config.yaml
n_mels: 64
output_stride: 4
kernel_size: 3
beta2: 0.95
Rows from block 5, named by matrix and row number. Each number is 128 + 32 x the weight over its row's rms, rounded and kept within 0 to 255. All counts start at 0. Numbers have three digits each. After the name is the row's rms in percent of the matrix's.
# weight_ih_l0_reverse: GRU input weights, backward direction (gates r, z, n stacked) (model.rnn.2.rnn.weight_ih_l0_reverse, 768x512), inputs 171-341
weight_ih_l0_reverse.19 099:105159141136162150116127132138129062102104138131170079117108118121080148154150121123137141125084113091124188144150117163107127114141090160122087075093172150142144083148134165133137113104142115132126121118139100169192137127045146111145185129119103094105059181127208089106077123109136104088125162102177203134109133159095156124134155151119107123095061093115076132115185155142148147148145144087058112121138100135145193167090161115080197069113137093172087159109134171116139087160140163169167142074174162176133144142089
weight_ih_l0_reverse.20 102:140152111128128118127120097114095139144140139143118056172150194196101087140126100085193154114181146137159145066113086076124077120097143110128128105152124055127082154182186112114174117139124084165114069131090090130188178095170125126156116107120096132106136077166103203125146166097151182148178144162080095091187142101146120125141128091171206059135125119110167052081107134178134126126102134092098131090098087062116103123114113153108085164129131120085127094120063099188141137139137174169141148171134141128202127154143
weight_ih_l0_reverse.21 105:132137121131106109051164127180131110100086125128140171116166107163094120119159111114119194162110168097168125184087058145091100125083152162117109131137144172118139133119154155148122156118067107112077116069101139204132096185090158172152194183112097099101126155084161097168051143115162117077161169065132132174092122099118146172152180138115079103113116130142078156140160089066118156071092087090148044156155120127113175104138120093128180085103149139125175126145139097159118128146121113170158119123128098135113121160097
weight_ih_l0_reverse.22 100:099148194104131136101091167108133104153075112113062126166144166123152038186132058172169158118143065108170171122180097171042122135139159134090109108123182138128167153151135119108137187108123137102174109135134132099123095146089128120138112126122189139116118180061139160133112207154168173103140112113156169128151078092152136141099140130075180126151145099103111138079131132100107124137133154164075139153144115120129118115122119110133145141083090112071067104112141144141138100077116126088142110137112099117110067118162
weight_ih_l0_reverse.23 101:113172137187139142143162099190151174108148156224137106121085128065137122106177139173097106157070144098124152149152111100151130090101069145162086059140119180108141103109096118151187086137165099126115202149140121157126137153124147084120159193130097123099096078129142151094100115097145090117136149075137137143138160108118101111153086097146141139053044182189109153144125178086099132093174138130136143056153120088114143097125107108112143095122127141183158181136141095127155068169125129173133171146139156100108169156127
weight_ih_l0_reverse.24 103:148103086167113158098131116127111125072089150139160095130184177126096135057170145081174120149115131152149165084073108140160139112093120091123145067145134085107141114074122125194126160178086145104129109121069132173147178101137129134177152108128103141119106106089154208118081092127101122069146122132110107137169109144115092112130132132212137064156098178173161153121145126096125110143085074087151084074116084119121125109106116101089069114123155135128201138149133140129166096150178135182138078211131133130091195128075
weight_ih_l0_reverse.25 099:118110134117137125137210155180143126101119124126129103162142130160083159127119133079211136150121104126189145093122131158137121057135146118137115168122135115121130083152211176151129170097078113124041138087132083140089151129117107130119120085101126140106191128152144094154083140138198139029091173085177086146131131112148119141151096226133161084129115104164158146153127061082137156154116133153077094152204104168145125126165125132075192111116103133064097118156119183180088188175143177202221144114102093125166140109059
weight_ih_l0_reverse.26 091:117186159074115184089164104130073080103164114166080106172194111153100149137110135097117151148088053119115096112164145124055139095124161120160112084151171128141145130134175125134116123079151083100116107161110113102128138119080134103142152078097099071108110176169176193122112145190167157113101196106177143086162053129119117161118163117177093128120079156080111175089176119088130188159105086101159136126226125071147174150141087145142129174154107088101162115120103143110194075140119148130155158083069101124101075144099
weight_ih_l0_reverse.27 104:134086146060105157102094105083084040095162060111082129143149185153131059126102101075126167103103130109101136157173114174169105146136125087117098118092149083143109111151139134155109146132116123129123086129188110131109129133096093103133122124116133134070125176150114114142101162130130092077142155125131140085100093156138169041065130121134150153138115139079106181024183154126088152188133157131130117158135078186145116174160077158133149167147145140161110166153092179139054117107142195066093131096121105184126071167084
weight_ih_l0_reverse.28 112:147120024100103109115128144142136143119115111109113139135122082125135187179144160161164077131081064167177135142172131143158187163168095090113097167106138116119156142203169080088165150155092090124123184108045150128110092159094172109166092166178115134190138114161128156109122134150148159085128105165127154133097154125126168132180137163079109151100070153165088097146097115082167111115104114106152144161120128080145131181140103055129186130122127209047085133150161149136098146150162184091156107137128102104170112100107
weight_ih_l0_reverse.29 096:170149123189137126172134112133146131147146115129132146153132160114096153112135089086158111153131131131142162141093091110124044100138147097158115104154097181174113079144173190134179116132121144101118143148109128103152137157143116128125087138133099150105104082099163107149107096093198135159105111144128106123133167154145074105120093130126052167119060157191091137118204103133130123091158136146163126116127123087095124153087084112133114048098180117174120146100113158131194076125123102104185201132093147099110126143091
weight_ih_l0_reverse.30 097:148154121139159128139124126104150171123130106173131149157201114128129110164117133070197138149096152100157121152157123102104171096111127121125114191080139138085073130114135129163084224100109146110167123123098147123143104134105141125093137150065132117094103082118140132144088105076144092154113167113082196141165182153096097116140192112142135159138126134130093203111137166089132129159105151098140155126137140087189113096146073125121162101089175105142110209144132130095158086220102110176143168103072130134113191181098
weight_ih_l0_reverse.31 112:096085130108117135097166150101195141129108138127114136132125098120149167145122153191100103175093132097161127159100073092097158132122160128162168135061178131111118161115128119159075168082123159143210115125153174148116116157111062185053112122134144128132158156155192069098090114158164107113054118119131137117133108101142118119104167092117101200149168143132164161115158145195120156146161134161183144139082112170123151099156166125116144168193116112129126074134136128115131130133152129094147162078067086141134110156133
weight_ih_l0_reverse.32 090:115061157130171086091119130122095128106127113056061142110105178146130059148064121151146090133140121177071142102144133120126115156171119143159092125160165084193099146061112100093117177083055130162153100096154081131085098108176164141148099122083143125095109135159078137143150129115089135142090099080100033151099156094134141175141186177112092155172185088187182108155123090161152191102126101076141124129118173118066115132144151125057131175162128138133161115096147134118130174122134143106182091109131180084153132053102
weight_ih_l0_reverse.33 093:139181105149157228153089157117204148105120076126137134147115087083096093100180119055147148094124157081107101130122125183112136069141140121126203153089151157121101132146098178116176152109127128132126109128097105082127100156150137154165170113189085101121150162134173142148080138123176158127104164135123132095187161136159137139130162157140117123121114137113076145091117144114098188133116044148106121101137119102162100138150099172114130132084085105124118158169103122106137186121105090143091119135108139147145115136075
weight_ih_l0_reverse.34 099:094127094132149082089098132114119133131084117180187093134104075138137103152142147093181100122105110149170089087110108142153154159097075149163170147115103163165153051134167123096100112194165073172168142127122104134149185090124102151160146113122095151149181141160154199074130119165135158147130112191120090151160124178126112124085142096130143168120098148052123097161122101178121159124100096101101194100120132111185100150124114141081117143112120056082121120211107135110107149150151113098103171127160161163184177155136
weight_ih_l0_reverse.35 095:103168058150076145188144100169065086102138133113116142110109108172110171103173134128140140143130163180067119134139170142139135136072094119044039070137156133198149109151152104146157099120139105115107132126111121165142133202184152086160087127141089149146126105193121156079144083118122128168085156106083104133149132145093152092175132110167103122075175153085090058132077130145079119153070142113078160094119111094172144181147166145104141169105178137111128090068137110111071133143177160145091103156180140137128112120132
weight_ih_l0_reverse.36 099:136129146088178113084123098121178086091100151118158128170158097091120166138212132079118144135110080143175139159157113181124105091129085110126143151080163154067125140132134155136129146110144119078108190073115154121094147117129127116126121148135124127103177134183251121136132107115168136097075139117119133127091151142160107143156087137090102166117151172164061110183100063147104120112102079109057065166113126114117158150149172115123152097192174089089104078160122099145152134175193061145128098138075104116088118128057
weight_ih_l0_reverse.37 104:159143112152095119151072089203084138131135134173138128146169113203108149075146154130050107131095139156103171130075175103152090126089116092108098065121149143160070141143160165130163113145071159118090193096149124163149157107102165164100170116152099060086076149126137092098094143088094105112084160148115153130117119142128141100139148072132133094085068168151130132123125208075138081116167082078090154121160115172091200156051122150128144084152125126183104153084091147073134083100136129118177092193121147090088112199111
weight_ih_l0_reverse.38 101:123090102101131131065168176134167109135104179169079101089173109086092173096162083085129156180116149112142148163079136125072093105133180114122102160124183110082071162155111130140103194073098194104153159155091124128126124170065168112085165132141097076061149141158194111170064140090157092070077165081184162149145144124136092101133186146139085104119121195133088144127125114137183146136111111112143107147174125123079158208126081154111180084080115136083146159134094125108150101114147162121230147141068123114126130164098
weight_ih_l0_reverse.39 098:121096126100116207091142127123174075125141167117115138146105171108167141157076147130142129139088106103172113124149121114098124120139163151098109144086181153144079129133065188150124159079075100135125090176106137175081093163137161134090117118157136104072094173150150127173084172092141087086128093066138122133143143086143115206192156168170124073130185125152099166099157117121112163100094145112130074192151123136133137133104113110124130109119111123146082160139121189125159077139116151131133181069071082156150135130082
weight_ih_l0_reverse.40 103:128118156103125099074192166191134161084093155123128132176154133172104089168118118097201147114142105089110167154146097191083145021172150109135109135092135135131124131133128185129167147116145105119061116142037123123139142114112182132199151117124092145079115165159180117167079154122144139084108182082169105186111172156155153139159149158078124175144058124138118091086181093098186132110112145111131033129176105127074090104138088115101138099118153110078156118173123131153116147165178161152166145122079100161137158138055
weight_ih_l0_reverse.41 097:120100088109146101125157136168113177138108175156146161124097126140146135145101104078199102108114093116133173135103108130153120113073120087152087098084173145147078132168150146137132194129072163140124151122109134156118135153127131191125144148174102124085148146142125125172115107154200082148118127176141172117084127108082065154185134139123125142138144094152119173155106114140198118148104151133117167157198153137103148138157122151120176130086156134101113171132152197139132087205139118112200140154114101162108144109100
weight_ih_l0_reverse.42 098:168100150101135109123156138119133124140085176128113161191116138195137118161090157058109126080125128139090140199135055132103118067175083115115120128118169122167134109139136171132115190115079128145105117099125169138153106121092166144134192135186149096122096194110156088177044136129158113116158161083176187176153143124129095165108106140107109100132069143125083139119149134131160141111102184101084146123180079138122102156101085096072121101137144157088131114118133161119178068147160191135156133076105080112083134129079
weight_ih_l0_reverse.43 104:151086169122160152127125142092158127115126157058122109084131143104162137138114121151094105132165154142025112146148096122165155066154127216156144128118162126159102121083051143121103134107141180153134123129169179105092125105144185130103105147097158159129071170084141086185114097161108129162124116128128097116101176038093105166056136144179104153105139120138141151171108108134134071091157161098146119134119128122066139086119138164140093153147094093154147103092150168114123072125147066126130152112115075163109115097087
weight_ih_l0_reverse.44 110:104151125127126148124171141133139148100128150116133195090078100122139119162120133112132125106159111144199118135155119179134143125117161171135091092127147194109136110151153195126155083116156109125108137154150137110108110116097121079141128187161141126123117104111148098148077082111147173132191155108156132145132122118093122109121109172057090088060067110177059093209157130044128189112124135142106094124180096080124142162125139080122100104134068164149126114089184134155143188151129130173131188122094095197123128117128
weight_ih_l0_reverse.45 103:128101127116170109058176147168085134075167072175101128103187149168101159138141140175105095156139129036081154138147182170143136195136133074137084137085163102092147142158162135100090130152097184167140145083094158201108103158149124123133142111102145084087168070115186165094105101102107098125143146110194126177097135196129112136174129134087117162148165139113147135078145111175159135153130109074108173161096143143182133095179122150122163096172145122102078133132177132118080122183055132092207142121161085118166088137115
weight_ih_l0_reverse.46 100:180123117106130202115144132143123121105106147137174170121155104122091094160145101053141143137107105158107122178126167153112090071182123116129106114126169129167041134143158136119188181134089098102089198151104078096122123172081152139121156131190144092111104152163204156165079139106129135166135173144155160167135148180164038093132155164135118110098106147120113134056133158136088090084131136103087143129132098140109128162099123103137150126077120179200091129124108134124157085107138161132148119132193163114121132157104
weight_ih_l0_reverse.47 105:150123129132177145101067157112151110151158120101100113174131079106192145115172094133123191092151115060200145161113103131118115169121166111131174118115131163112113185097146117142119138084120110140133104184090136124160078182070062173127110165101135103131133146129197147106110164151147096122128168114128070155183160115168134109147165121142143112180099156073071131066156179084069181089111104186122103157083138145124128109154167145144139128088117160100108128141123134158091147167167127132160148133082091180082126155101
weight_ih_l0_reverse.48 103:171111061123156116110158105190128114109138089137137190181102107146085163114149111124146120153055127145161137132110116162142158134107101034140112075107122167186132105132146112140155114141127167122127192106077158132131135199118158137119160176163083075080097126157152151087122073151133137140113126169139092070079143138077055109139099144135112146094074155123114110152149132117167052169137131122137119151183128114103122177102184080110128067114161169102120131130093137123109153160110141067144134176112137128152131153087
weight_ih_l0_reverse.49 090:132106144163195138088123153148145124100134116090166135095150163096133108180162083103124103148126122108092126199110154174101153145134164103170162150117112165184102161155152122148158103114069149146078139140145119160085143156151087140106200194106126094119111109098157119110104150111124101127090106114143159172124132122175181125130131141150115174105161110168126139082130144188152123107126105164085070224105109188128138094174145144071086095132123098146128127131117176065115102193118096112143119089151106120101068150072
weight_ih_l0_reverse.50 094:158152119066144123148110139123141107141140116141088173156164168094099070158113060106170149149141139138155105163153064128103167096142096107149120076135204136137161107170112158091104132165156091114184118113072129122097125130086106106121155138138127151134142163110157131111108103185171145084200146140124115127116113152083127091117085168111117167110083091110111155121186081128127167108159101049123077148129129088166119119157113148088135142094112126087156081117091182161126148164170065151161184141152076137129101100079
weight_ih_l0_reverse.51 110:159101137088109123101170120167146125095145124121105124179176159128124147126180141103085135180098127097112110122149159222082131118161127121118125113139141157054059159181097139132154124096132122147129178114083118184147137154079112101162199176150164112048108077168176104156110137170143096117094170131189213105104191168143101143189158125156082099136091151120100149108167148096193119141123125142140156095164085100157160130131064107145218103125197103141129114100125142129110104184069152079178128136091122082102126172076
weight_ih_l0_reverse.52 101:135124159096190175097129145116129145100160085151061107171172144138120150146114149150149097156145158076111195095115136153104084140094111095107117143115163095128138171130136115115112146182100107162088095111144131185096096185173116188085148093097056088149166109129125144117141121079106098087123073098152114080172116099194194093152146136223108128183147165132134138097105128119150195085126125111106070119114172145119125081188070102121096119104098183178175119154143166086122099151127118126156084151155039049173144074126
weight_ih_l0_reverse.53 104:127148142056072169106153119125062128152189077192136161169121155142101090114120070148138162085139114116097165100107116112153125126108167143155100079103149095149106133135100184159135125189141133130134040101104123123092144152109127147166099119113130145129125089097087108145150135135173115124177104104149136101184096152146096115136089109117131113143091107112134142103153159140080133063184164133157160111135115073124148094135096097116075123146164143168128118153122137202195062142100087073110179103090054111122098168152
weight_ih_l0_reverse.54 100:128145125142134095124159132123159081130140156167095154119140102076138135164111139155139202126125119079212149139119074164085153081165154163175104176113168192133094122143121128158085205072119098135197088141077167126168133142115145102145139151114138153110151137135207118189087138126136122082121136081103142149158191138168134124105121158104079194164166107110109132157160119092126175120144140155155115138149090092128106111137148068069165085096153091088137183196112139189178130119073109107156196078079100167136143143141
weight_ih_l0_reverse.55 095:093144099132110095135167122175148166059096113165141134144085126125148174153193099141125160163097146133115143107145084145130175128100104166193085145130174115133103150131194154116117132148085105137102145055112208180146138174086107153121176153104091147144150123123167121112078100107152150052053166120175165118079138135157181127139103118112143135083100106160148132151099099170143126092166108069091152105167057099136173058148172093065170096168113168060129096121064105124090098221130115106162102097156071114098163108131
weight_ih_l0_reverse.56 096:129105095108073089189123081096107089134115111084142089137163116146123109130075178139112120148098107195120120073124141151147154163143152116115154118171090154109147138118120151157148060170171122124126145038185109151111181044099134073172106062161155170115135170155157145083158105159096120123093078202157145119116115093090144204129117132140159141107144122162163150076077144134124053139148100137151139123115077124130128154138125134130088170124107064108169130130128103094150121088153145185124072149165094102113135153202