From a checkpoint of a small audio frame classifier: 7.76M parameters, depths [1, 1, 1].
Rows from block 3, named by matrix and row number. Each number is 50 + 10 x the weight over the matrix's rms, rounded and kept within 0 to 99. All counts start at 0.
# weight_hh_l0: GRU recurrent weights (gates r, z, n stacked) (model.rnn.0.rnn.weight_hh_l0, 768x256), inputs 172-255
weight_hh_l0.420:48 48 56 48 51 51 55 43 44 31 58 29 51 45 43 41 43 49 62 52 62 55 67 57 59 36 56 71 56 48 56 65 38 45 35 40 51 64 50 35 39 61 56 49 57 38 59 43 32 62 46 35 58 44 57 48 47 42 52 77 58 35 46 53 65 64 50 51 49 52 49 64 49 43 67 41 62 46 43 51 68 50 58 53
weight_hh_l0.421:67 46 53 54 51 49 34 21 58 31 47 43 52 65 59 53 33 80 55 53 66 48 45 46 52 29 48 79 33 61 56 92 51 52 40 47 54 50 47 57 50 73 67 42 46 48 53 36 31 45 52 55 63 60 49 41 46 80 56 67 47 43 54 51 69 44 60 71 67 56 33 32 37 44 50 60 50 60 37 55 53 53 61 47
weight_hh_l0.422:57 48 39 74 67 39 54 34 43 64 53 28 50 66 65 84 40 76 81 31 71 58 36 73 64 24 53 83 54 76 51 99 47 56 15 70 52 44 55 41 62 97 59 55 50 32 48 39 10 45 76 48 54 57 40 64 31 69 45 73 30 54 21 39 79 52 48 69 55 38 30 09 46 39 40 51 56 71 32 29 56 51 65 35
weight_hh_l0.423:58 30 49 47 72 52 27 38 50 31 72 34 56 61 57 46 43 52 45 50 60 62 44 67 58 28 56 66 45 53 48 70 54 32 32 52 43 70 42 63 33 69 69 50 52 43 53 39 47 52 53 52 45 52 37 57 32 55 39 56 43 52 39 48 54 57 45 63 58 59 55 22 67 48 50 53 62 69 37 45 58 41 45 64
weight_hh_l0.424:28 67 58 58 47 44 47 51 67 40 43 43 43 34 43 53 46 49 49 47 41 30 45 27 68 54 51 36 32 56 44 34 61 64 60 42 58 67 39 50 46 34 53 42 37 63 48 59 60 63 58 55 52 69 57 51 59 69 55 45 45 69 48 45 45 40 58 51 54 45 67 71 65 52 39 65 43 44 27 52 50 69 47 56
weight_hh_l0.425:41 48 49 68 64 48 40 57 40 44 54 26 42 45 52 68 33 52 53 48 63 35 43 57 46 36 60 51 44 72 33 75 41 57 35 62 61 81 31 39 48 63 59 64 43 33 55 70 44 40 48 46 70 54 37 40 28 55 45 55 36 57 28 62 58 52 51 48 40 35 41 49 66 52 49 48 55 55 38 40 41 32 43 40
weight_hh_l0.426:48 37 22 70 72 40 46 46 42 50 32 43 57 60 58 41 56 64 66 27 56 58 59 65 42 61 47 58 68 62 65 83 50 51 32 62 47 34 53 25 54 68 62 45 31 59 46 29 32 41 47 43 60 57 45 65 64 58 51 41 57 40 50 36 63 58 58 58 72 51 43 38 39 36 60 63 53 53 45 35 43 50 61 29
weight_hh_l0.427:61 55 42 38 57 36 44 34 48 56 66 36 54 67 61 60 46 37 62 46 73 51 59 58 48 30 57 66 52 63 41 84 41 48 32 58 53 33 36 57 52 68 65 50 44 37 51 46 34 47 62 40 54 71 49 73 52 65 51 75 34 36 51 38 65 64 53 72 70 60 25 24 40 32 65 28 65 58 48 35 62 47 62 68
weight_hh_l0.428:53 49 45 53 40 61 49 40 48 36 53 26 58 64 48 74 58 69 52 42 74 57 62 56 53 60 55 54 50 46 51 86 52 47 40 71 57 42 50 41 53 65 45 50 39 56 41 47 21 46 66 44 57 60 49 60 33 66 50 52 52 44 41 51 49 61 49 75 60 65 44 22 29 34 53 53 50 62 32 33 64 38 49 60
weight_hh_l0.429:59 37 48 56 66 65 55 34 50 37 47 39 43 59 51 66 45 52 53 41 53 61 51 65 42 37 51 60 60 58 42 89 64 44 50 41 58 36 60 44 54 67 60 54 35 43 49 52 31 43 52 40 52 50 46 50 39 67 53 43 41 57 36 52 60 51 43 72 77 54 46 35 49 33 64 47 53 62 47 39 65 45 58 44
weight_hh_l0.430:54 56 62 73 60 55 38 52 58 65 45 42 44 45 50 67 46 63 55 27 54 46 38 59 50 35 53 56 46 64 51 82 52 60 39 66 64 43 52 41 52 72 47 51 64 39 40 60 24 49 41 35 43 54 40 61 54 50 54 46 43 64 15 45 80 54 57 56 61 31 22 43 37 32 61 54 47 46 40 39 52 57 44 47
weight_hh_l0.431:44 39 41 48 45 61 47 36 40 47 57 37 35 53 60 55 36 45 52 38 60 59 57 67 52 34 54 59 51 63 50 79 61 45 57 60 45 54 51 44 49 47 47 62 50 41 48 46 50 62 69 54 49 57 30 66 42 59 57 52 33 48 46 32 56 60 41 61 46 40 26 46 53 54 56 52 68 55 33 46 55 53 63 58
weight_hh_l0.432:46 57 51 39 64 53 48 53 66 47 58 46 58 62 55 58 57 58 47 32 52 42 60 38 59 52 19 57 45 44 34 60 52 53 42 70 53 58 31 45 59 57 50 65 33 69 58 46 41 53 40 48 47 41 58 52 37 54 53 60 46 39 47 49 68 60 58 51 35 58 52 55 58 55 59 56 73 35 61 55 65 37 54 58
weight_hh_l0.433:51 49 46 64 60 41 37 46 55 33 51 30 64 64 49 81 43 62 50 21 59 54 52 61 56 32 56 53 54 55 56 99 31 51 14 63 70 52 44 33 63 75 60 57 31 52 48 44 19 35 59 54 54 68 41 62 49 68 64 65 56 26 39 51 54 40 52 70 78 63 39 24 31 27 60 45 80 73 36 31 40 36 58 57
weight_hh_l0.434:63 37 37 49 55 45 46 40 59 70 51 55 62 65 41 39 55 66 49 39 65 52 44 64 60 63 60 41 56 63 42 54 37 44 44 50 50 30 46 61 48 39 54 63 48 63 43 46 43 51 49 47 60 50 49 60 54 44 55 37 48 73 40 43 47 40 48 53 49 62 35 42 35 44 69 37 49 52 66 52 57 39 61 38
weight_hh_l0.435:57 54 42 68 50 50 33 49 76 51 38 35 49 55 51 71 54 58 55 37 46 48 54 39 62 51 72 57 55 66 40 66 47 51 36 63 59 43 52 48 45 56 51 42 28 69 37 43 35 27 62 34 40 49 37 44 41 65 51 54 42 54 45 45 42 56 69 63 67 54 39 32 45 33 76 52 56 52 42 38 46 66 65 36
weight_hh_l0.436:50 38 34 70 66 41 42 34 52 39 63 35 46 71 51 88 26 73 56 31 66 53 43 63 55 44 50 60 52 59 51 99 55 55 52 61 48 54 57 45 53 76 46 66 28 30 27 42 21 41 58 33 38 55 49 72 29 73 50 48 45 43 41 48 70 36 63 81 75 44 26 19 37 48 60 29 57 58 32 24 36 59 59 40
weight_hh_l0.437:64 54 42 56 58 46 52 45 68 59 60 45 56 55 63 62 40 64 52 45 47 54 41 45 66 38 54 47 40 57 37 76 53 45 42 72 56 56 37 53 56 72 50 48 38 59 58 36 42 52 55 40 41 69 33 69 29 62 62 41 52 50 35 36 63 65 52 51 53 44 45 34 44 38 49 56 55 52 39 31 66 42 55 52
weight_hh_l0.438:44 59 52 62 39 48 35 62 54 49 67 45 43 59 53 52 34 53 54 46 57 48 42 47 51 56 57 78 57 62 50 63 62 47 40 60 58 67 46 43 44 60 71 34 38 52 65 51 27 57 47 53 53 45 67 45 48 53 58 67 53 38 40 46 69 62 56 55 54 41 51 43 58 55 57 53 75 65 51 50 67 49 54 37
weight_hh_l0.439:46 47 47 47 44 59 26 31 70 49 62 28 38 60 71 58 44 51 60 42 58 57 61 47 71 36 77 48 61 64 29 55 64 54 55 63 44 60 58 50 41 63 51 57 34 64 43 53 44 45 31 57 64 40 48 27 60 50 59 47 51 30 43 50 44 59 53 52 42 42 35 48 73 35 43 79 71 69 38 49 34 47 33 25
weight_hh_l0.440:41 61 56 47 51 41 46 28 58 46 63 40 62 54 48 57 30 40 35 66 60 52 60 67 37 49 45 54 39 54 55 77 39 35 42 62 57 50 41 47 62 58 51 52 50 33 66 42 24 51 55 66 40 39 51 57 47 74 47 64 45 44 53 45 66 51 42 51 35 40 29 45 54 52 78 34 65 62 34 48 52 44 46 51
weight_hh_l0.441:42 61 31 62 63 56 49 43 59 39 65 37 39 36 50 64 38 65 39 37 40 60 39 65 50 48 53 55 38 68 53 86 60 50 44 73 69 42 54 46 57 65 48 51 34 57 50 48 44 32 64 47 54 41 36 59 38 54 42 50 26 57 46 51 62 55 54 59 55 39 35 46 37 45 57 50 72 44 31 37 30 52 45 38
weight_hh_l0.442:32 41 44 55 52 48 34 30 57 42 56 32 61 74 48 66 42 66 49 43 74 41 56 50 46 61 57 64 42 68 49 73 36 53 47 48 63 43 59 49 47 60 53 44 32 70 43 38 25 46 58 63 45 54 56 60 33 66 51 53 57 66 47 48 55 46 61 64 57 52 47 35 43 37 48 49 53 55 20 40 47 68 49 56
weight_hh_l0.443:46 46 65 46 55 43 39 53 44 45 33 37 50 60 50 40 51 65 62 40 62 30 56 46 55 38 51 47 55 45 36 69 66 66 49 52 57 59 49 54 53 67 55 61 47 61 50 54 53 47 58 59 46 60 55 53 55 54 46 59 40 59 50 52 34 32 65 60 60 61 38 56 32 33 50 66 55 51 24 33 55 53 46 48
weight_hh_l0.444:61 58 38 57 79 40 52 54 63 54 68 34 48 52 57 70 45 66 53 39 65 51 54 52 49 51 53 66 49 64 60 95 35 38 38 64 57 38 41 31 52 83 60 41 52 44 44 29 20 47 69 35 33 61 38 61 36 71 52 53 34 72 39 41 56 68 47 68 61 52 41 19 33 37 54 39 62 60 38 29 43 44 52 48
weight_hh_l0.445:49 53 55 48 49 68 62 39 46 52 79 41 65 51 58 60 45 44 38 33 68 49 43 60 35 48 40 66 46 58 48 81 60 52 46 54 66 54 45 38 39 58 63 60 35 54 63 47 44 49 48 75 62 70 38 58 42 57 47 49 54 54 41 56 52 61 35 59 51 53 42 46 59 46 60 43 58 59 46 34 54 49 49 71
weight_hh_l0.446:52 45 40 60 62 34 26 30 63 44 46 42 48 54 47 89 51 72 46 15 55 64 38 60 52 38 41 63 37 81 65 89 39 49 31 60 61 39 62 41 71 89 70 53 43 49 45 37 15 29 68 49 42 51 57 55 39 64 40 66 47 40 42 28 49 49 56 49 71 49 25 24 43 44 85 54 75 63 42 45 49 41 65 49
weight_hh_l0.447:34 61 51 42 55 68 33 30 54 57 58 43 53 58 55 73 53 38 51 58 47 53 44 57 47 38 54 45 31 45 43 70 52 57 53 59 69 58 42 48 38 56 47 63 41 61 51 52 51 39 52 59 33 50 46 65 61 60 53 45 45 55 45 40 39 54 55 64 65 46 40 40 42 39 65 52 52 53 60 36 60 53 66 63
weight_hh_l0.448:61 52 49 55 67 47 28 34 53 54 50 46 55 66 60 47 65 59 63 54 56 68 34 56 54 25 44 63 60 45 40 79 47 40 29 61 52 55 60 39 60 68 63 48 61 50 44 34 42 51 64 46 48 48 45 53 21 40 56 39 45 39 38 24 46 53 21 67 61 44 39 26 48 38 60 47 63 77 38 38 61 43 49 59
weight_hh_l0.449:62 53 34 65 59 33 40 45 45 60 62 47 46 70 56 69 33 69 52 42 49 40 41 67 59 32 46 72 40 65 48 88 48 43 28 63 44 44 46 43 63 70 66 42 44 45 57 36 29 41 62 53 52 77 39 54 28 53 44 57 35 47 33 39 70 39 47 62 51 36 39 36 46 20 57 41 58 62 47 41 52 36 51 61
weight_hh_l0.450:48 40 36 60 67 61 46 44 60 40 56 31 49 49 68 75 42 76 67 34 49 62 63 54 54 52 50 54 37 69 52 76 32 48 46 72 58 47 57 43 57 72 39 43 35 48 38 36 44 40 50 47 56 58 43 68 35 68 70 51 45 45 43 48 62 63 40 58 66 51 52 41 50 36 47 44 59 73 40 47 51 42 58 32
weight_hh_l0.451:57 27 32 53 38 54 33 37 52 59 67 25 42 59 66 70 38 65 53 32 67 46 54 66 49 33 56 53 44 63 38 92 39 49 32 58 56 38 58 48 59 61 76 44 45 51 38 34 35 44 71 49 57 64 40 72 40 77 64 59 43 50 26 58 61 60 56 76 58 52 31 32 33 32 63 43 60 68 38 37 48 46 59 35
weight_hh_l0.452:45 38 30 52 48 41 44 47 55 55 53 37 46 42 37 54 40 43 50 28 68 61 49 61 34 48 53 56 54 69 62 71 38 56 46 47 54 34 62 49 49 69 49 42 35 57 46 51 47 55 61 39 43 51 55 49 45 70 43 47 44 54 38 52 60 56 51 67 53 37 27 31 57 42 64 38 62 53 47 27 54 55 62 43
weight_hh_l0.453:57 51 45 58 38 46 78 61 37 63 56 68 46 46 59 63 62 50 59 51 59 70 50 73 36 54 36 52 62 46 61 58 45 50 47 56 43 19 51 36 58 44 47 57 56 40 63 53 43 54 43 51 64 40 29 54 43 63 49 40 53 58 55 49 49 57 56 32 53 34 37 45 49 45 64 38 56 45 54 43 53 47 61 61
weight_hh_l0.454:54 53 36 66 58 51 42 55 55 37 50 21 46 45 46 54 31 84 49 37 57 52 45 49 55 36 45 71 44 72 46 96 58 47 44 44 53 50 55 32 44 73 73 52 43 38 44 37 27 41 75 44 38 64 47 61 29 60 50 53 46 44 39 42 61 53 42 62 59 56 35 31 38 47 69 32 61 53 27 31 49 51 49 49
weight_hh_l0.455:53 51 59 60 68 48 32 60 64 55 48 46 45 70 61 68 42 67 51 54 70 42 37 62 34 39 33 51 35 34 34 70 44 55 48 63 47 51 29 44 40 72 67 52 52 35 56 42 45 56 43 50 57 67 37 60 32 78 52 56 31 66 40 51 55 48 49 47 56 52 46 40 31 43 38 60 44 46 35 43 47 46 53 61
weight_hh_l0.456:53 46 36 56 48 46 43 47 47 64 48 17 39 56 63 65 55 72 57 44 69 60 47 67 57 29 51 53 45 62 50 78 50 47 27 58 58 46 49 58 60 94 46 49 47 42 60 49 27 41 67 48 57 71 58 60 42 65 60 60 35 66 54 42 46 44 41 59 60 46 31 55 38 38 47 40 58 53 39 48 49 51 56 47
weight_hh_l0.457:51 43 45 75 56 39 56 41 46 51 55 31 49 48 62 71 32 56 69 34 67 54 35 49 52 40 57 52 53 52 53 81 56 53 32 64 51 42 51 51 50 72 47 64 47 56 36 48 29 35 60 46 54 43 29 61 46 70 67 72 48 60 49 51 61 46 51 60 61 42 26 25 47 48 53 59 65 58 28 55 53 45 64 37
weight_hh_l0.458:44 58 37 66 50 33 51 36 65 48 47 53 48 60 43 66 57 53 66 16 66 56 39 66 41 52 49 52 50 56 60 68 41 55 38 69 56 26 58 37 68 74 45 44 44 46 41 34 31 57 65 61 59 51 59 53 57 60 55 50 45 49 36 34 53 36 46 67 57 49 23 37 36 32 61 43 57 49 45 41 35 47 54 23